config.toml
model = "multi-label audio tagger"
dataset = "read English sentences (LibriTTS-R)"
train_examples = 15625
noise_aug = 0.01
input = "waveform_16khz"
arch = "tdnn"
norm = "batchnorm"
hidden_act = "relu"
depths = [14]
kernel_size = 3
wave_channels = 64
wave_strides = [10, 4, 4]
widths = [256]
num_labels = 200
mixing = "mixup"
init = "lecun_normal"
optimizer = "adamw"
learning_rate = 0.0015
beta1 = 0.9
beta2 = 0.99
eps = 1e-08
max_grad_norm = 5.0
max_steps = 18000
batch_size = 128
epochs = 147.5
lr_schedule = "linear"
final_lr_fraction = 0.1
warmup_steps = 360
weight_decay = 0.3
Rows from block 11 of a small multi-label audio tagger, named by matrix and row number. Each number is 200 + 30 x the weight over its row's rms, rounded and kept within 0 to 999. All counts start at 0. After the name is the row's rms in percent of the matrix's.
After each channel's rows are labels from the 100 clips, of 14976, where the channel reaches its highest value: "strongest on" is what is common among them. Only what is clearly more common there than usual is listed. The data: read English sentences (LibriTTS-R).
# conv: pointwise conv (model.blocks.11.conv.weight, 256x256x1), inputs 128-255

conv.144,094,200,180,226,144,197,203,180,166,219,154,162,164,191,184,211,170,185,181,238,209,196,185,213,231,217,208,192,225,170,180,155,193,194,201,229,190,289,199,231,199,229,157,212,238,186,210,157,212,208,212,221,157,235,219,175,205,213,198,150,204,223,165,200,216,199,202,177,152,211,219,161,157,179,116,218,231,200,213,155,129,155,206,179,187,161,229,179,150,254,221,226,188,190,214,239,168,137,198,175,177,185,192,190,204,226,202,208,240,204,196,190,176,193,214,171,209,216,233,209,257,203,196,179,207,215,212,255,172
strongest on: the word "better"

conv.187,100,172,255,189,139,222,199,214,212,215,184,141,123,181,188,228,193,239,155,184,179,193,190,226,230,180,234,233,204,229,209,204,126,163,196,257,161,222,191,190,178,195,191,205,186,201,200,190,226,166,202,191,200,161,167,184,174,191,169,202,221,228,211,197,195,206,202,220,227,181,174,170,185,156,207,229,152,186,156,157,190,225,237,216,213,174,196,200,217,261,129,214,146,198,183,184,163,119,262,228,226,181,190,218,204,182,207,175,134,143,190,202,187,197,153,180,219,202,157,215,161,234,174,204,208,201,183,197,251
strongest on: the word "their"; the word "there"; the word "they"

conv.250,100,164,199,189,196,165,195,202,155,216,227,150,196,233,231,212,216,219,125,205,206,124,224,172,244,261,195,187,169,181,239,237,166,152,243,203,188,168,193,175,189,202,162,214,177,203,156,195,212,171,181,225,172,155,171,215,217,187,214,182,158,160,214,214,188,187,166,227,162,200,186,191,178,126,193,123,221,173,196,199,201,187,163,187,233,158,196,240,215,231,192,216,146,157,206,223,174,198,202,148,150,147,215,190,176,165,171,182,186,200,233,199,242,212,231,168,242,190,191,220,188,207,218,187,149,234,230,176,133
strongest on: the word "which"

conv.231,106,187,228,259,207,199,204,170,198,147,201,135,198,164,134,205,195,167,173,219,198,201,176,204,238,188,213,223,198,186,209,152,199,181,186,176,214,242,172,164,202,204,194,190,243,154,190,180,112,144,236,189,208,132,128,149,205,169,167,180,206,186,150,222,157,193,183,206,181,248,200,200,187,222,219,195,193,181,156,158,227,158,208,208,206,227,203,195,203,239,207,213,184,222,190,222,175,192,182,212,155,171,163,177,138,190,157,221,229,233,167,170,184,180,202,120,212,178,213,181,223,115,186,188,149,197,185,222,204
strongest on: the word "better"; the word "then"

conv.19,100,263,167,178,190,174,253,215,129,234,134,186,210,184,198,212,171,209,211,162,181,216,187,180,214,165,170,181,171,205,233,216,232,127,152,231,197,185,233,199,200,228,234,149,205,125,222,242,163,179,197,187,191,166,202,153,213,171,175,167,197,210,222,174,223,172,244,158,223,194,204,150,232,222,203,197,192,201,235,184,171,184,197,225,101,171,209,174,185,126,189,224,152,196,178,210,221,159,226,184,218,242,200,195,145,228,195,169,140,249,202,227,194,190,132,159,213,206,105,159,184,202,238,187,180,164,214,267,201
strongest on: the word "turned"

conv.130,102,193,205,175,225,132,179,193,207,201,182,193,189,178,203,193,220,188,118,171,224,206,189,221,183,189,165,183,200,220,150,188,200,166,197,139,183,166,220,144,215,153,210,176,220,196,192,213,188,190,198,216,161,199,220,205,224,191,142,178,191,182,166,197,127,204,224,233,146,236,191,186,156,147,257,180,201,203,195,191,192,206,218,243,170,162,169,212,245,207,218,218,213,180,187,163,224,218,185,178,245,182,170,222,149,186,179,205,181,186,226,118,204,235,205,132,222,152,235,195,175,168,209,172,171,186,159,220,213
strongest on: the word "not"

conv.234,102,198,170,217,169,218,146,209,209,225,225,200,171,129,197,225,158,204,113,181,166,213,211,172,169,220,240,211,241,184,120,164,211,184,170,225,171,129,193,193,194,202,200,226,215,161,244,191,214,234,191,120,143,248,119,191,243,182,184,193,216,187,160,188,160,174,189,191,240,196,159,201,149,165,220,172,184,203,221,212,194,193,188,150,172,188,189,219,200,188,241,224,186,177,174,219,231,173,153,146,160,156,226,224,183,157,172,200,220,204,220,153,218,183,190,149,156,216,129,141,180,177,230,175,230,181,217,251,157
strongest on: the word "be"; the word "will"

conv.186,098,169,191,140,201,145,177,224,174,258,243,186,174,172,216,174,180,225,193,185,211,130,150,234,220,250,205,196,182,205,235,216,185,186,182,233,172,160,168,199,233,180,183,171,199,166,215,197,169,164,211,175,216,175,168,201,229,192,163,123,201,176,225,178,201,163,160,196,173,173,198,193,183,219,145,251,215,163,194,186,219,162,173,227,202,201,168,170,205,77,204,228,164,149,192,208,200,153,201,225,209,190,202,179,194,197,216,211,178,153,152,219,168,183,224,215,220,203,206,178,200,189,184,216,196,169,101,201,212
strongest on: the word "of"; the word "have"

conv.127,101,173,185,191,208,216,130,188,211,203,198,199,152,148,210,212,126,241,167,225,169,187,208,174,216,214,222,208,211,180,212,212,191,188,217,161,148,149,176,184,242,187,167,182,212,191,222,173,233,186,211,222,179,226,160,177,192,242,214,194,207,186,210,220,139,186,164,210,224,226,192,248,203,159,221,192,175,187,162,225,159,187,205,163,167,166,240,211,158,213,191,229,128,228,238,229,191,179,206,150,195,214,186,179,202,203,200,203,194,185,175,216,252,192,186,209,196,219,203,162,194,203,221,222,197,161,183,207,176
strongest on: the word "first"

conv.166,101,239,192,174,195,193,163,179,184,217,219,157,200,218,228,207,163,190,148,227,124,175,187,192,203,249,171,179,207,219,146,155,226,228,188,143,153,208,210,158,197,199,183,133,190,125,250,224,173,215,138,162,174,196,182,186,143,175,234,163,188,229,193,197,200,184,214,217,152,175,217,177,208,160,225,167,212,175,147,186,182,162,232,209,178,216,168,156,169,200,211,200,133,166,163,226,187,204,199,176,189,187,156,209,189,190,222,210,216,200,198,196,124,227,228,186,199,204,217,223,191,214,205,171,208,169,216,192,150
strongest on: the word "be"; the word "would"

conv.0,100,157,167,178,170,190,187,183,199,191,201,176,206,158,212,152,180,202,130,228,230,244,222,157,183,223,213,223,191,208,202,208,228,179,212,188,156,160,188,184,206,188,186,214,223,144,233,166,179,213,169,222,161,214,158,200,152,218,110,185,238,203,181,179,204,232,204,199,202,222,177,163,165,181,191,157,201,237,204,232,200,155,227,222,249,175,217,207,147,216,212,197,201,180,201,236,186,191,169,149,215,213,158,201,215,216,206,183,197,182,160,164,144,140,138,187,196,232,195,218,209,170,188,212,206,197,228,205,176
strongest on: the word "made"

conv.74,096,192,202,184,167,218,221,220,236,216,169,224,209,163,137,179,198,206,211,190,182,220,142,233,213,165,177,160,234,174,227,199,207,176,212,258,196,208,143,148,236,177,198,175,172,153,180,145,160,220,221,231,139,230,193,174,197,214,160,179,186,217,237,230,183,170,249,178,219,249,200,239,178,141,202,184,161,215,195,232,193,205,244,227,248,183,132,187,243,193,197,175,190,185,217,202,219,222,217,199,189,195,182,227,211,197,222,146,189,216,173,215,187,124,193,210,201,222,172,220,232,191,194,170,195,190,168,231,200
strongest on: the word "all"

conv.163,099,175,206,186,195,202,183,217,230,227,168,143,215,211,221,187,151,184,178,189,158,190,170,185,160,208,207,216,185,165,131,220,188,196,187,188,158,172,232,173,196,213,145,183,167,181,217,226,184,186,208,261,185,185,185,183,254,194,240,154,178,210,156,219,161,190,182,181,198,142,212,216,214,177,216,197,174,197,203,220,223,234,233,225,155,171,232,216,170,193,255,238,130,204,207,211,207,201,167,208,209,216,174,210,158,203,161,218,180,189,172,156,199,213,166,229,184,154,168,235,212,209,236,166,159,143,183,175,197
strongest on: the word "not"

conv.54,099,186,219,177,237,196,207,142,137,199,230,146,143,213,217,262,128,202,228,161,184,210,223,243,221,198,204,197,174,198,137,188,215,213,177,228,150,205,121,144,197,158,178,194,227,216,176,214,238,247,240,205,223,153,193,165,136,178,200,171,190,194,209,161,190,227,160,163,204,214,174,188,205,196,227,193,174,247,221,200,221,222,212,132,153,170,170,173,250,191,237,190,183,180,164,192,227,179,241,213,242,229,218,223,221,149,202,251,183,144,177,221,183,206,192,240,236,203,222,152,170,167,160,227,201,205,169,220,210
strongest on: the word "be"

conv.40,100,184,191,244,219,177,155,97,181,177,221,219,217,179,210,202,213,215,166,216,112,211,152,194,220,216,209,247,193,154,201,143,227,140,222,218,161,234,203,215,184,207,177,190,181,181,197,180,224,207,201,209,156,199,130,234,165,158,196,207,193,235,171,203,187,194,230,237,138,188,194,209,171,186,212,189,145,198,231,188,176,183,207,257,226,180,192,190,208,244,219,195,193,211,166,192,189,166,213,207,213,206,158,156,180,160,233,190,189,207,232,209,197,155,214,218,159,150,151,169,201,237,204,198,117,164,124,165,189
strongest on: the word "never"

conv.167,097,183,159,202,225,149,226,139,217,216,225,194,154,200,213,187,218,187,198,203,235,212,216,207,173,187,218,220,235,158,193,165,168,160,189,198,167,205,207,186,169,197,234,219,186,198,196,193,220,163,185,194,155,158,175,238,167,225,151,205,217,229,181,201,200,154,220,158,186,152,234,180,231,207,200,272,189,232,208,153,170,143,198,212,235,211,214,212,201,260,230,133,205,216,195,223,196,143,191,210,210,187,192,152,219,164,254,192,177,211,169,238,200,130,183,198,189,196,155,216,129,216,260,208,204,76,148,243,207
strongest on: the word "made"

conv.193,099,186,218,143,139,208,116,159,241,159,196,188,156,210,169,194,185,203,203,176,133,184,151,200,234,160,211,174,236,190,224,139,208,170,201,255,177,225,202,199,162,224,212,211,203,236,219,160,220,201,216,199,215,196,148,246,256,186,171,177,186,203,218,225,212,128,237,193,198,182,207,226,219,208,205,228,169,162,214,219,215,202,236,213,214,218,186,218,205,226,185,170,175,189,167,194,157,190,213,243,185,200,184,183,165,152,246,172,183,157,202,240,169,164,195,197,202,131,210,203,168,211,210,153,190,205,148,127,216
strongest on: the word "never"

conv.190,102,213,181,185,227,200,209,180,214,196,233,226,173,211,265,172,187,207,207,204,204,210,234,212,130,226,144,226,193,188,197,189,234,206,195,210,135,189,213,165,199,226,175,182,140,218,224,207,214,186,221,202,176,152,221,244,201,219,217,214,196,195,209,209,153,203,191,190,164,231,116,245,154,204,217,114,175,160,193,221,186,133,152,177,225,231,167,193,179,186,143,206,211,244,188,228,156,211,217,197,222,151,198,171,222,191,184,204,163,194,208,184,182,201,215,185,195,185,196,211,215,227,184,205,144,227,194,207,147
strongest on: the word "made"; the word "only"; the word "may"

conv.15,099,199,199,203,189,155,186,150,234,176,162,179,199,195,197,151,167,172,220,197,204,236,198,224,178,197,222,179,228,185,150,187,229,205,229,200,125,205,165,150,218,212,187,113,220,255,194,191,247,162,209,146,201,255,188,202,132,219,222,156,192,232,185,187,178,204,195,123,200,189,198,175,244,169,241,209,224,235,164,169,232,274,162,216,217,217,213,217,252,197,254,243,172,210,176,177,227,198,172,172,192,210,194,231,121,212,240,198,215,210,196,199,252,183,168,192,161,159,209,227,152,197,217,207,186,166,147,190,231
strongest on: the word "not"

conv.96,101,237,219,220,194,193,218,216,199,160,209,209,217,147,110,240,215,175,179,213,159,176,237,199,250,218,178,182,207,180,164,180,182,194,165,202,226,140,152,225,211,208,187,196,195,217,205,198,177,157,144,111,235,186,155,202,188,159,217,202,199,160,201,224,238,209,176,194,200,202,164,184,217,104,218,216,238,193,180,144,142,223,183,190,219,215,212,231,184,204,202,208,198,162,152,167,171,205,207,171,164,200,217,185,187,231,196,168,231,200,189,187,163,219,183,124,257,188,196,197,159,151,212,144,177,248,204,213,216
strongest on: the word "turned"

conv.208,106,210,209,107,199,162,167,215,159,225,181,171,193,237,259,186,134,186,96,210,211,157,186,207,170,205,205,186,156,197,209,205,179,224,237,170,166,199,188,146,181,177,133,195,216,209,187,234,161,180,213,220,187,209,193,158,144,198,155,172,222,194,187,194,190,128,205,207,193,195,164,227,196,149,215,159,164,133,179,229,209,149,160,236,210,186,154,199,144,182,168,242,206,213,203,185,204,192,178,213,185,204,162,201,219,154,109,227,177,178,181,158,249,221,212,153,229,186,209,212,181,198,240,165,219,180,205,200,193
strongest on: the word "should"; the word "have"; the word "not"

conv.105,099,209,154,157,207,233,222,163,180,145,232,153,220,210,211,210,193,171,176,227,162,183,170,182,191,214,225,203,226,201,246,211,212,132,160,170,210,114,224,194,223,223,235,165,170,204,133,226,165,229,156,184,211,197,221,180,169,230,186,228,130,217,193,213,182,234,199,230,242,177,210,255,201,182,188,198,230,247,237,238,169,177,190,176,147,194,187,221,150,124,167,214,158,186,203,223,206,234,202,200,156,206,203,220,169,231,234,165,153,242,217,230,235,217,176,126,221,187,161,180,198,145,191,229,199,208,229,188,213
strongest on: the word "first"

conv.216,104,187,217,199,198,185,188,212,189,121,170,170,178,182,214,225,183,228,182,166,71,185,174,220,196,200,158,231,182,189,207,220,216,194,167,165,208,132,210,200,173,188,168,194,210,175,175,113,214,211,213,167,190,221,224,158,232,219,188,147,196,220,176,155,213,124,177,168,197,251,197,206,223,224,191,211,207,162,156,214,179,212,175,132,212,215,225,217,210,187,213,198,164,224,236,147,169,205,244,201,208,237,224,139,216,234,177,209,202,204,212,237,176,206,157,161,199,206,179,183,164,215,198,191,160,204,208,235,224
strongest on: the word "turned"

conv.81,104,227,209,192,193,153,236,172,184,182,183,217,233,183,213,242,140,228,212,209,211,127,198,220,206,188,174,211,198,170,181,208,223,213,182,197,146,197,88,159,189,160,217,160,91,235,237,211,202,207,184,222,224,147,208,193,197,190,215,214,153,217,232,191,218,222,244,207,201,191,152,178,207,221,239,180,152,174,198,229,201,177,193,157,203,188,181,197,218,218,225,201,173,224,167,179,196,175,269,178,203,169,234,206,172,184,232,236,175,222,179,223,196,201,190,157,197,190,222,194,199,212,225,196,215,196,231,199,183
strongest on: the word "the"

conv.138,099,209,220,170,178,179,195,144,240,264,219,194,170,175,189,210,245,207,204,234,206,190,226,230,175,205,206,199,154,183,158,227,226,167,145,201,181,148,166,225,214,161,226,218,167,199,186,199,205,214,192,180,244,170,150,169,239,206,204,165,215,181,194,196,78,183,251,191,157,192,159,213,220,194,209,209,181,137,187,149,163,183,207,191,182,167,176,213,199,119,174,167,171,206,194,231,191,204,217,209,252,177,183,125,179,227,199,191,183,231,191,165,197,178,190,201,162,209,146,168,148,182,185,206,157,180,168,198,238
strongest on: the word "of"

conv.79,099,144,144,260,195,197,225,151,145,213,157,170,213,224,237,216,176,203,214,183,171,220,206,215,207,160,222,174,238,210,138,247,221,187,122,185,238,205,207,183,241,207,177,217,198,152,144,187,190,127,205,174,204,191,165,227,204,219,206,199,179,234,204,223,168,205,232,180,167,148,182,150,202,185,174,197,212,241,235,213,207,133,152,234,223,216,172,175,190,227,198,197,175,210,199,185,147,155,176,140,192,206,167,208,170,128,162,179,156,243,207,190,203,203,192,225,197,225,169,195,138,200,154,154,97,199,178,183,209
strongest on: the word "of"; the word "one"; the word "what"

conv.210,100,216,239,226,230,185,235,179,164,229,156,192,191,180,212,260,187,204,264,208,206,187,193,252,223,195,191,241,167,194,167,200,245,240,209,226,114,174,85,178,193,191,176,232,124,243,187,167,209,192,189,207,212,155,188,179,175,153,213,196,180,228,199,187,208,219,227,209,144,191,146,214,151,203,260,176,154,153,214,224,150,174,216,198,204,174,161,182,220,258,228,199,183,190,172,185,195,245,237,160,210,200,223,190,229,112,192,219,200,160,215,202,198,195,241,174,216,219,238,207,173,213,205,176,176,194,166,182,190
strongest on: the word "the"

conv.183,103,218,219,202,208,125,156,168,196,185,195,210,244,206,192,185,233,179,197,211,175,215,207,233,212,213,152,207,191,199,183,220,227,189,178,153,148,224,224,189,209,181,203,207,188,176,240,239,200,189,218,150,166,186,211,206,173,145,212,183,167,211,242,202,187,184,149,207,213,183,166,191,195,200,242,197,154,218,203,134,225,216,185,204,191,110,244,203,218,208,214,197,179,199,175,105,211,225,167,200,217,141,140,234,190,200,220,204,222,279,202,113,147,214,187,164,197,182,180,210,224,194,179,190,222,188,212,233,233
strongest on: the word "he"; the word "that"; the word "had"

conv.176,103,192,227,210,206,188,165,167,208,188,215,186,213,181,208,213,182,232,190,254,153,184,230,213,202,234,200,220,196,175,191,186,205,189,200,147,128,208,182,155,141,200,192,207,173,177,165,201,222,201,203,245,176,240,204,228,184,144,199,218,207,190,193,185,188,151,160,143,192,203,124,217,152,211,239,139,140,201,161,109,144,147,204,170,223,213,234,227,195,173,205,164,186,234,204,102,195,167,197,195,209,185,176,207,197,206,244,184,224,263,190,202,142,179,214,201,225,144,178,199,146,173,204,165,196,144,202,172,200
strongest on: the word "he"; the word "she"

conv.89,104,241,191,212,145,232,155,180,197,190,202,183,190,142,220,199,197,230,227,154,139,211,178,180,207,203,214,190,192,145,212,183,199,150,159,201,166,129,208,162,190,211,131,219,197,200,169,177,206,229,197,189,105,229,232,211,209,191,128,202,213,194,195,181,189,202,201,205,142,204,189,233,170,197,170,137,135,186,208,244,208,220,197,168,109,177,233,228,168,244,220,195,171,230,227,199,238,194,91,201,196,176,220,200,237,208,209,195,230,214,202,179,137,227,163,149,228,203,179,212,206,245,217,155,193,193,221,158,193
strongest on: the word "i"

conv.11,100,166,168,221,196,227,203,173,227,244,215,161,235,202,214,160,172,210,160,218,168,137,201,205,164,242,204,191,264,177,198,213,212,237,213,185,153,168,168,175,212,217,176,211,176,185,164,166,202,256,138,132,189,208,137,224,207,217,178,215,205,205,218,163,193,246,211,177,226,230,165,233,221,188,211,209,164,251,218,197,167,184,154,182,183,169,148,211,190,228,236,183,214,191,204,212,167,153,175,175,182,124,203,214,151,213,172,131,179,200,187,230,257,206,239,184,186,211,186,215,192,255,167,217,197,153,237,179,159
strongest on: the word "first"

conv.119,096,201,140,139,211,206,175,234,178,200,151,181,247,209,280,216,167,232,188,216,204,214,208,252,93,183,209,222,179,179,219,166,184,199,187,190,169,158,180,146,201,243,218,184,204,150,201,116,130,206,195,174,118,200,150,171,211,235,223,194,234,206,215,168,220,229,231,195,147,202,173,255,201,206,195,196,177,190,150,241,173,190,185,215,211,177,175,235,131,207,181,239,174,179,209,273,196,221,183,200,219,191,192,162,192,191,152,186,181,165,209,219,174,179,184,161,239,212,173,233,221,179,187,198,192,191,174,170,217
strongest on: the word "have"

conv.220,101,202,219,208,214,115,206,163,219,213,223,212,175,204,217,200,115,226,161,208,204,155,225,174,173,259,213,210,183,172,209,209,214,141,173,153,224,187,186,179,185,218,178,206,191,154,191,196,248,215,180,176,181,212,182,183,147,186,170,231,183,209,218,215,186,251,219,189,186,193,164,181,184,190,234,199,173,194,224,161,165,149,121,251,198,187,180,204,111,191,207,222,200,238,189,145,180,200,229,181,193,217,153,226,112,223,204,182,190,241,203,196,185,205,202,229,163,222,209,205,188,248,171,155,201,174,193,217,193
strongest on: the word "he"; the word "more"; the word "why"

conv.162,101,183,205,200,153,194,201,149,267,213,216,147,227,163,220,101,189,168,238,236,236,194,195,242,195,177,223,227,214,178,212,233,227,204,153,206,152,212,216,204,193,227,191,189,169,208,197,96,208,233,199,206,178,209,142,226,186,206,174,179,212,215,204,200,161,200,231,163,187,216,169,187,210,204,211,184,168,236,187,213,198,197,148,243,229,213,203,165,205,184,203,214,172,176,160,201,162,253,205,199,255,243,188,127,219,139,206,144,217,221,234,219,231,169,159,196,155,194,151,181,211,218,168,168,125,176,176,178,222
strongest on: the word "made"

conv.136,096,174,184,201,153,211,193,197,209,153,229,178,182,194,135,229,208,257,248,170,166,245,146,137,221,195,194,215,175,175,209,188,195,223,224,237,218,184,135,230,203,203,236,227,240,203,260,165,116,223,252,223,231,258,162,208,199,193,179,206,164,179,193,251,210,225,245,194,203,249,166,199,172,160,175,189,173,131,168,258,241,193,226,204,139,207,155,216,171,184,210,193,206,214,170,191,198,190,196,204,154,188,240,206,209,156,212,183,240,173,196,157,184,187,171,177,162,182,194,161,187,170,210,157,190,219,212,175,191
strongest on: the word "and"

conv.171,102,173,209,249,176,199,194,228,146,227,202,184,218,194,160,179,209,212,217,174,146,181,199,195,231,209,224,221,214,191,164,215,214,142,214,205,106,181,195,194,200,212,208,219,183,207,144,163,191,227,198,235,206,223,198,174,163,209,110,192,189,210,215,177,188,275,229,215,163,215,171,235,171,196,173,208,158,240,212,243,159,188,192,232,181,183,168,224,183,191,202,197,182,189,205,255,200,188,212,192,187,181,191,245,197,164,207,155,154,178,190,181,159,189,219,129,214,217,151,147,187,197,78,198,204,176,196,173,138
strongest on: the word "all"

conv.204,100,210,199,205,204,241,180,221,184,207,222,172,134,178,172,222,229,191,165,141,209,147,167,203,237,204,124,182,242,167,186,194,200,149,221,130,160,126,191,229,228,220,164,168,175,200,250,219,161,201,168,184,199,194,177,194,153,222,208,148,199,135,216,191,197,197,223,219,210,187,192,188,154,191,208,238,190,158,135,192,224,192,187,246,241,209,256,212,185,166,207,194,139,234,222,232,139,180,188,214,174,217,165,168,192,139,201,215,167,202,167,162,209,230,204,176,207,156,171,209,192,274,192,183,186,218,164,226,202
strongest on: the word "dear"; the word "here"

conv.137,100,185,214,177,141,169,152,195,271,170,187,181,166,164,226,238,243,188,218,148,211,230,180,189,149,168,167,173,217,204,182,168,186,214,204,137,191,204,269,191,162,185,218,144,216,183,212,203,208,233,200,147,208,228,181,249,176,233,218,96,206,114,195,163,245,228,195,99,224,234,195,191,229,170,182,135,181,229,196,191,200,208,169,192,250,192,242,155,243,149,213,209,180,123,220,191,195,225,171,194,216,217,209,188,190,232,170,193,184,170,196,196,172,204,218,237,166,200,197,216,197,212,199,193,214,202,187,216,226
strongest on: the word "not"

conv.56,100,182,195,190,211,158,177,219,167,197,225,225,222,181,163,245,237,217,189,213,136,179,178,142,184,184,156,237,145,208,241,188,229,161,209,198,195,177,223,174,230,230,210,138,149,194,194,213,249,211,165,190,150,207,217,195,149,189,191,230,143,218,230,187,147,223,180,232,172,228,205,255,228,214,184,115,162,212,199,190,172,164,204,206,211,159,139,178,159,242,223,207,147,216,203,179,177,173,203,234,193,193,216,233,120,226,232,181,160,218,179,189,252,196,169,198,259,210,234,195,138,176,196,175,223,148,195,145,179
strongest on: the word "be"

conv.33,103,169,200,169,205,209,217,231,150,230,184,207,199,215,231,179,156,219,195,222,183,132,217,210,224,230,206,211,117,232,238,207,194,209,231,249,212,194,197,167,175,195,144,209,219,181,217,203,135,225,135,202,139,198,194,228,155,166,207,193,189,193,178,195,235,236,205,197,215,199,174,224,212,203,213,185,186,175,190,186,215,128,201,163,187,206,168,162,232,190,187,198,223,195,222,209,201,177,199,256,189,171,142,178,222,212,188,234,217,181,131,227,143,190,218,116,187,190,185,257,162,249,210,168,180,191,204,199,190
strongest on: the word "have"

conv.1,098,193,194,183,236,148,201,188,181,195,166,223,219,152,180,242,154,207,191,191,185,158,136,165,219,232,189,200,199,245,269,204,242,206,243,178,182,213,191,210,228,193,197,195,248,218,193,216,199,154,197,197,224,208,184,207,180,225,189,183,185,180,183,212,216,182,163,208,185,118,214,221,165,185,199,185,178,154,196,210,233,194,231,209,199,149,176,193,232,196,222,219,211,181,145,177,196,169,245,223,204,226,212,223,185,161,228,150,226,215,216,221,256,198,202,189,208,217,193,165,178,212,203,159,202,245,167,252,201
strongest on: the word "be"

conv.131,099,186,202,250,167,181,214,158,220,212,182,164,153,157,181,110,220,239,148,170,181,161,233,185,224,211,211,189,155,164,225,188,191,225,214,173,200,162,173,216,145,178,194,232,274,149,118,167,227,136,167,262,223,246,212,160,154,227,192,163,172,241,173,179,197,194,231,188,191,183,208,216,135,216,234,215,181,198,173,213,215,221,209,240,216,152,145,219,220,177,177,213,175,191,209,166,203,214,232,152,204,211,160,203,246,166,208,195,151,171,232,176,230,180,173,191,204,185,204,169,149,194,207,212,217,191,211,196,149
strongest on: the word "i"; the word "should"

conv.125,108,233,195,163,166,165,194,212,212,87,212,207,204,184,159,209,219,221,193,234,157,196,175,195,219,252,171,229,217,210,198,200,188,229,190,153,183,236,164,181,224,213,235,229,216,204,200,200,156,161,203,141,220,238,175,213,216,92,194,176,176,185,203,242,182,204,229,189,167,209,203,208,157,209,207,185,177,137,206,229,205,193,202,207,181,240,188,248,213,151,189,155,211,192,196,186,229,193,208,232,215,207,190,247,167,178,230,170,193,212,231,153,206,180,208,170,219,155,222,167,229,78,221,197,247,195,194,151,169
strongest on: the word "and"

conv.50,104,246,207,215,242,141,218,236,196,180,163,229,220,181,216,208,183,185,148,213,164,185,226,173,198,176,192,184,231,180,209,164,186,201,197,249,213,219,200,206,129,219,193,215,217,249,223,159,186,198,173,206,201,222,199,175,158,148,202,183,217,165,161,175,195,209,231,209,232,146,208,159,209,48,224,252,189,202,197,207,144,210,167,207,227,223,218,178,162,251,179,255,199,207,209,183,212,176,198,196,210,210,208,237,203,243,238,197,201,217,226,188,220,170,228,144,211,201,198,191,119,192,241,202,197,200,169,244,167
strongest on: the word "well"; the word "how"

conv.41,104,232,202,198,201,216,200,206,186,155,193,172,183,129,239,217,216,200,149,223,189,173,217,212,206,217,236,206,205,204,211,144,206,145,212,188,166,95,232,190,221,164,204,183,172,195,181,216,239,193,203,227,151,226,189,185,175,208,158,155,219,216,199,226,155,184,238,238,187,224,273,216,189,212,193,200,164,146,233,229,215,169,208,166,167,196,215,219,202,216,212,243,176,186,178,170,224,193,161,180,208,184,171,239,143,187,184,215,193,187,183,139,240,225,208,169,193,136,205,121,196,177,147,150,209,161,203,206,198
strongest on: the word "not"; the word "do"

conv.251,096,205,211,174,152,265,171,209,184,222,205,215,178,187,200,141,157,196,210,229,196,220,208,211,185,256,210,203,194,181,171,184,225,213,199,203,195,154,152,162,144,150,183,263,191,217,161,193,233,223,186,150,203,223,218,208,203,217,129,180,202,211,189,215,255,158,205,215,222,205,192,195,201,133,237,168,174,191,220,150,206,170,215,255,233,195,195,250,152,205,175,256,249,244,201,208,219,222,179,174,176,198,163,229,224,181,173,146,206,227,174,137,260,191,232,224,199,155,158,185,223,247,207,205,162,229,237,208,176
strongest on: the word "which"

conv.109,098,232,205,201,163,201,187,203,262,205,145,139,172,250,258,183,202,200,215,249,218,213,168,182,204,173,227,233,209,194,204,189,76,175,234,189,198,212,242,178,225,236,232,202,169,176,189,217,207,206,208,245,192,196,200,181,225,175,210,178,162,229,176,235,169,235,228,231,174,190,200,205,218,234,210,210,202,235,118,171,199,176,230,212,229,215,231,154,190,191,193,182,175,255,228,214,222,216,206,208,164,171,199,249,232,192,203,222,173,219,201,160,120,225,234,144,175,205,226,204,224,189,214,212,197,161,221,189,194
strongest on: the word "not"; the word "would"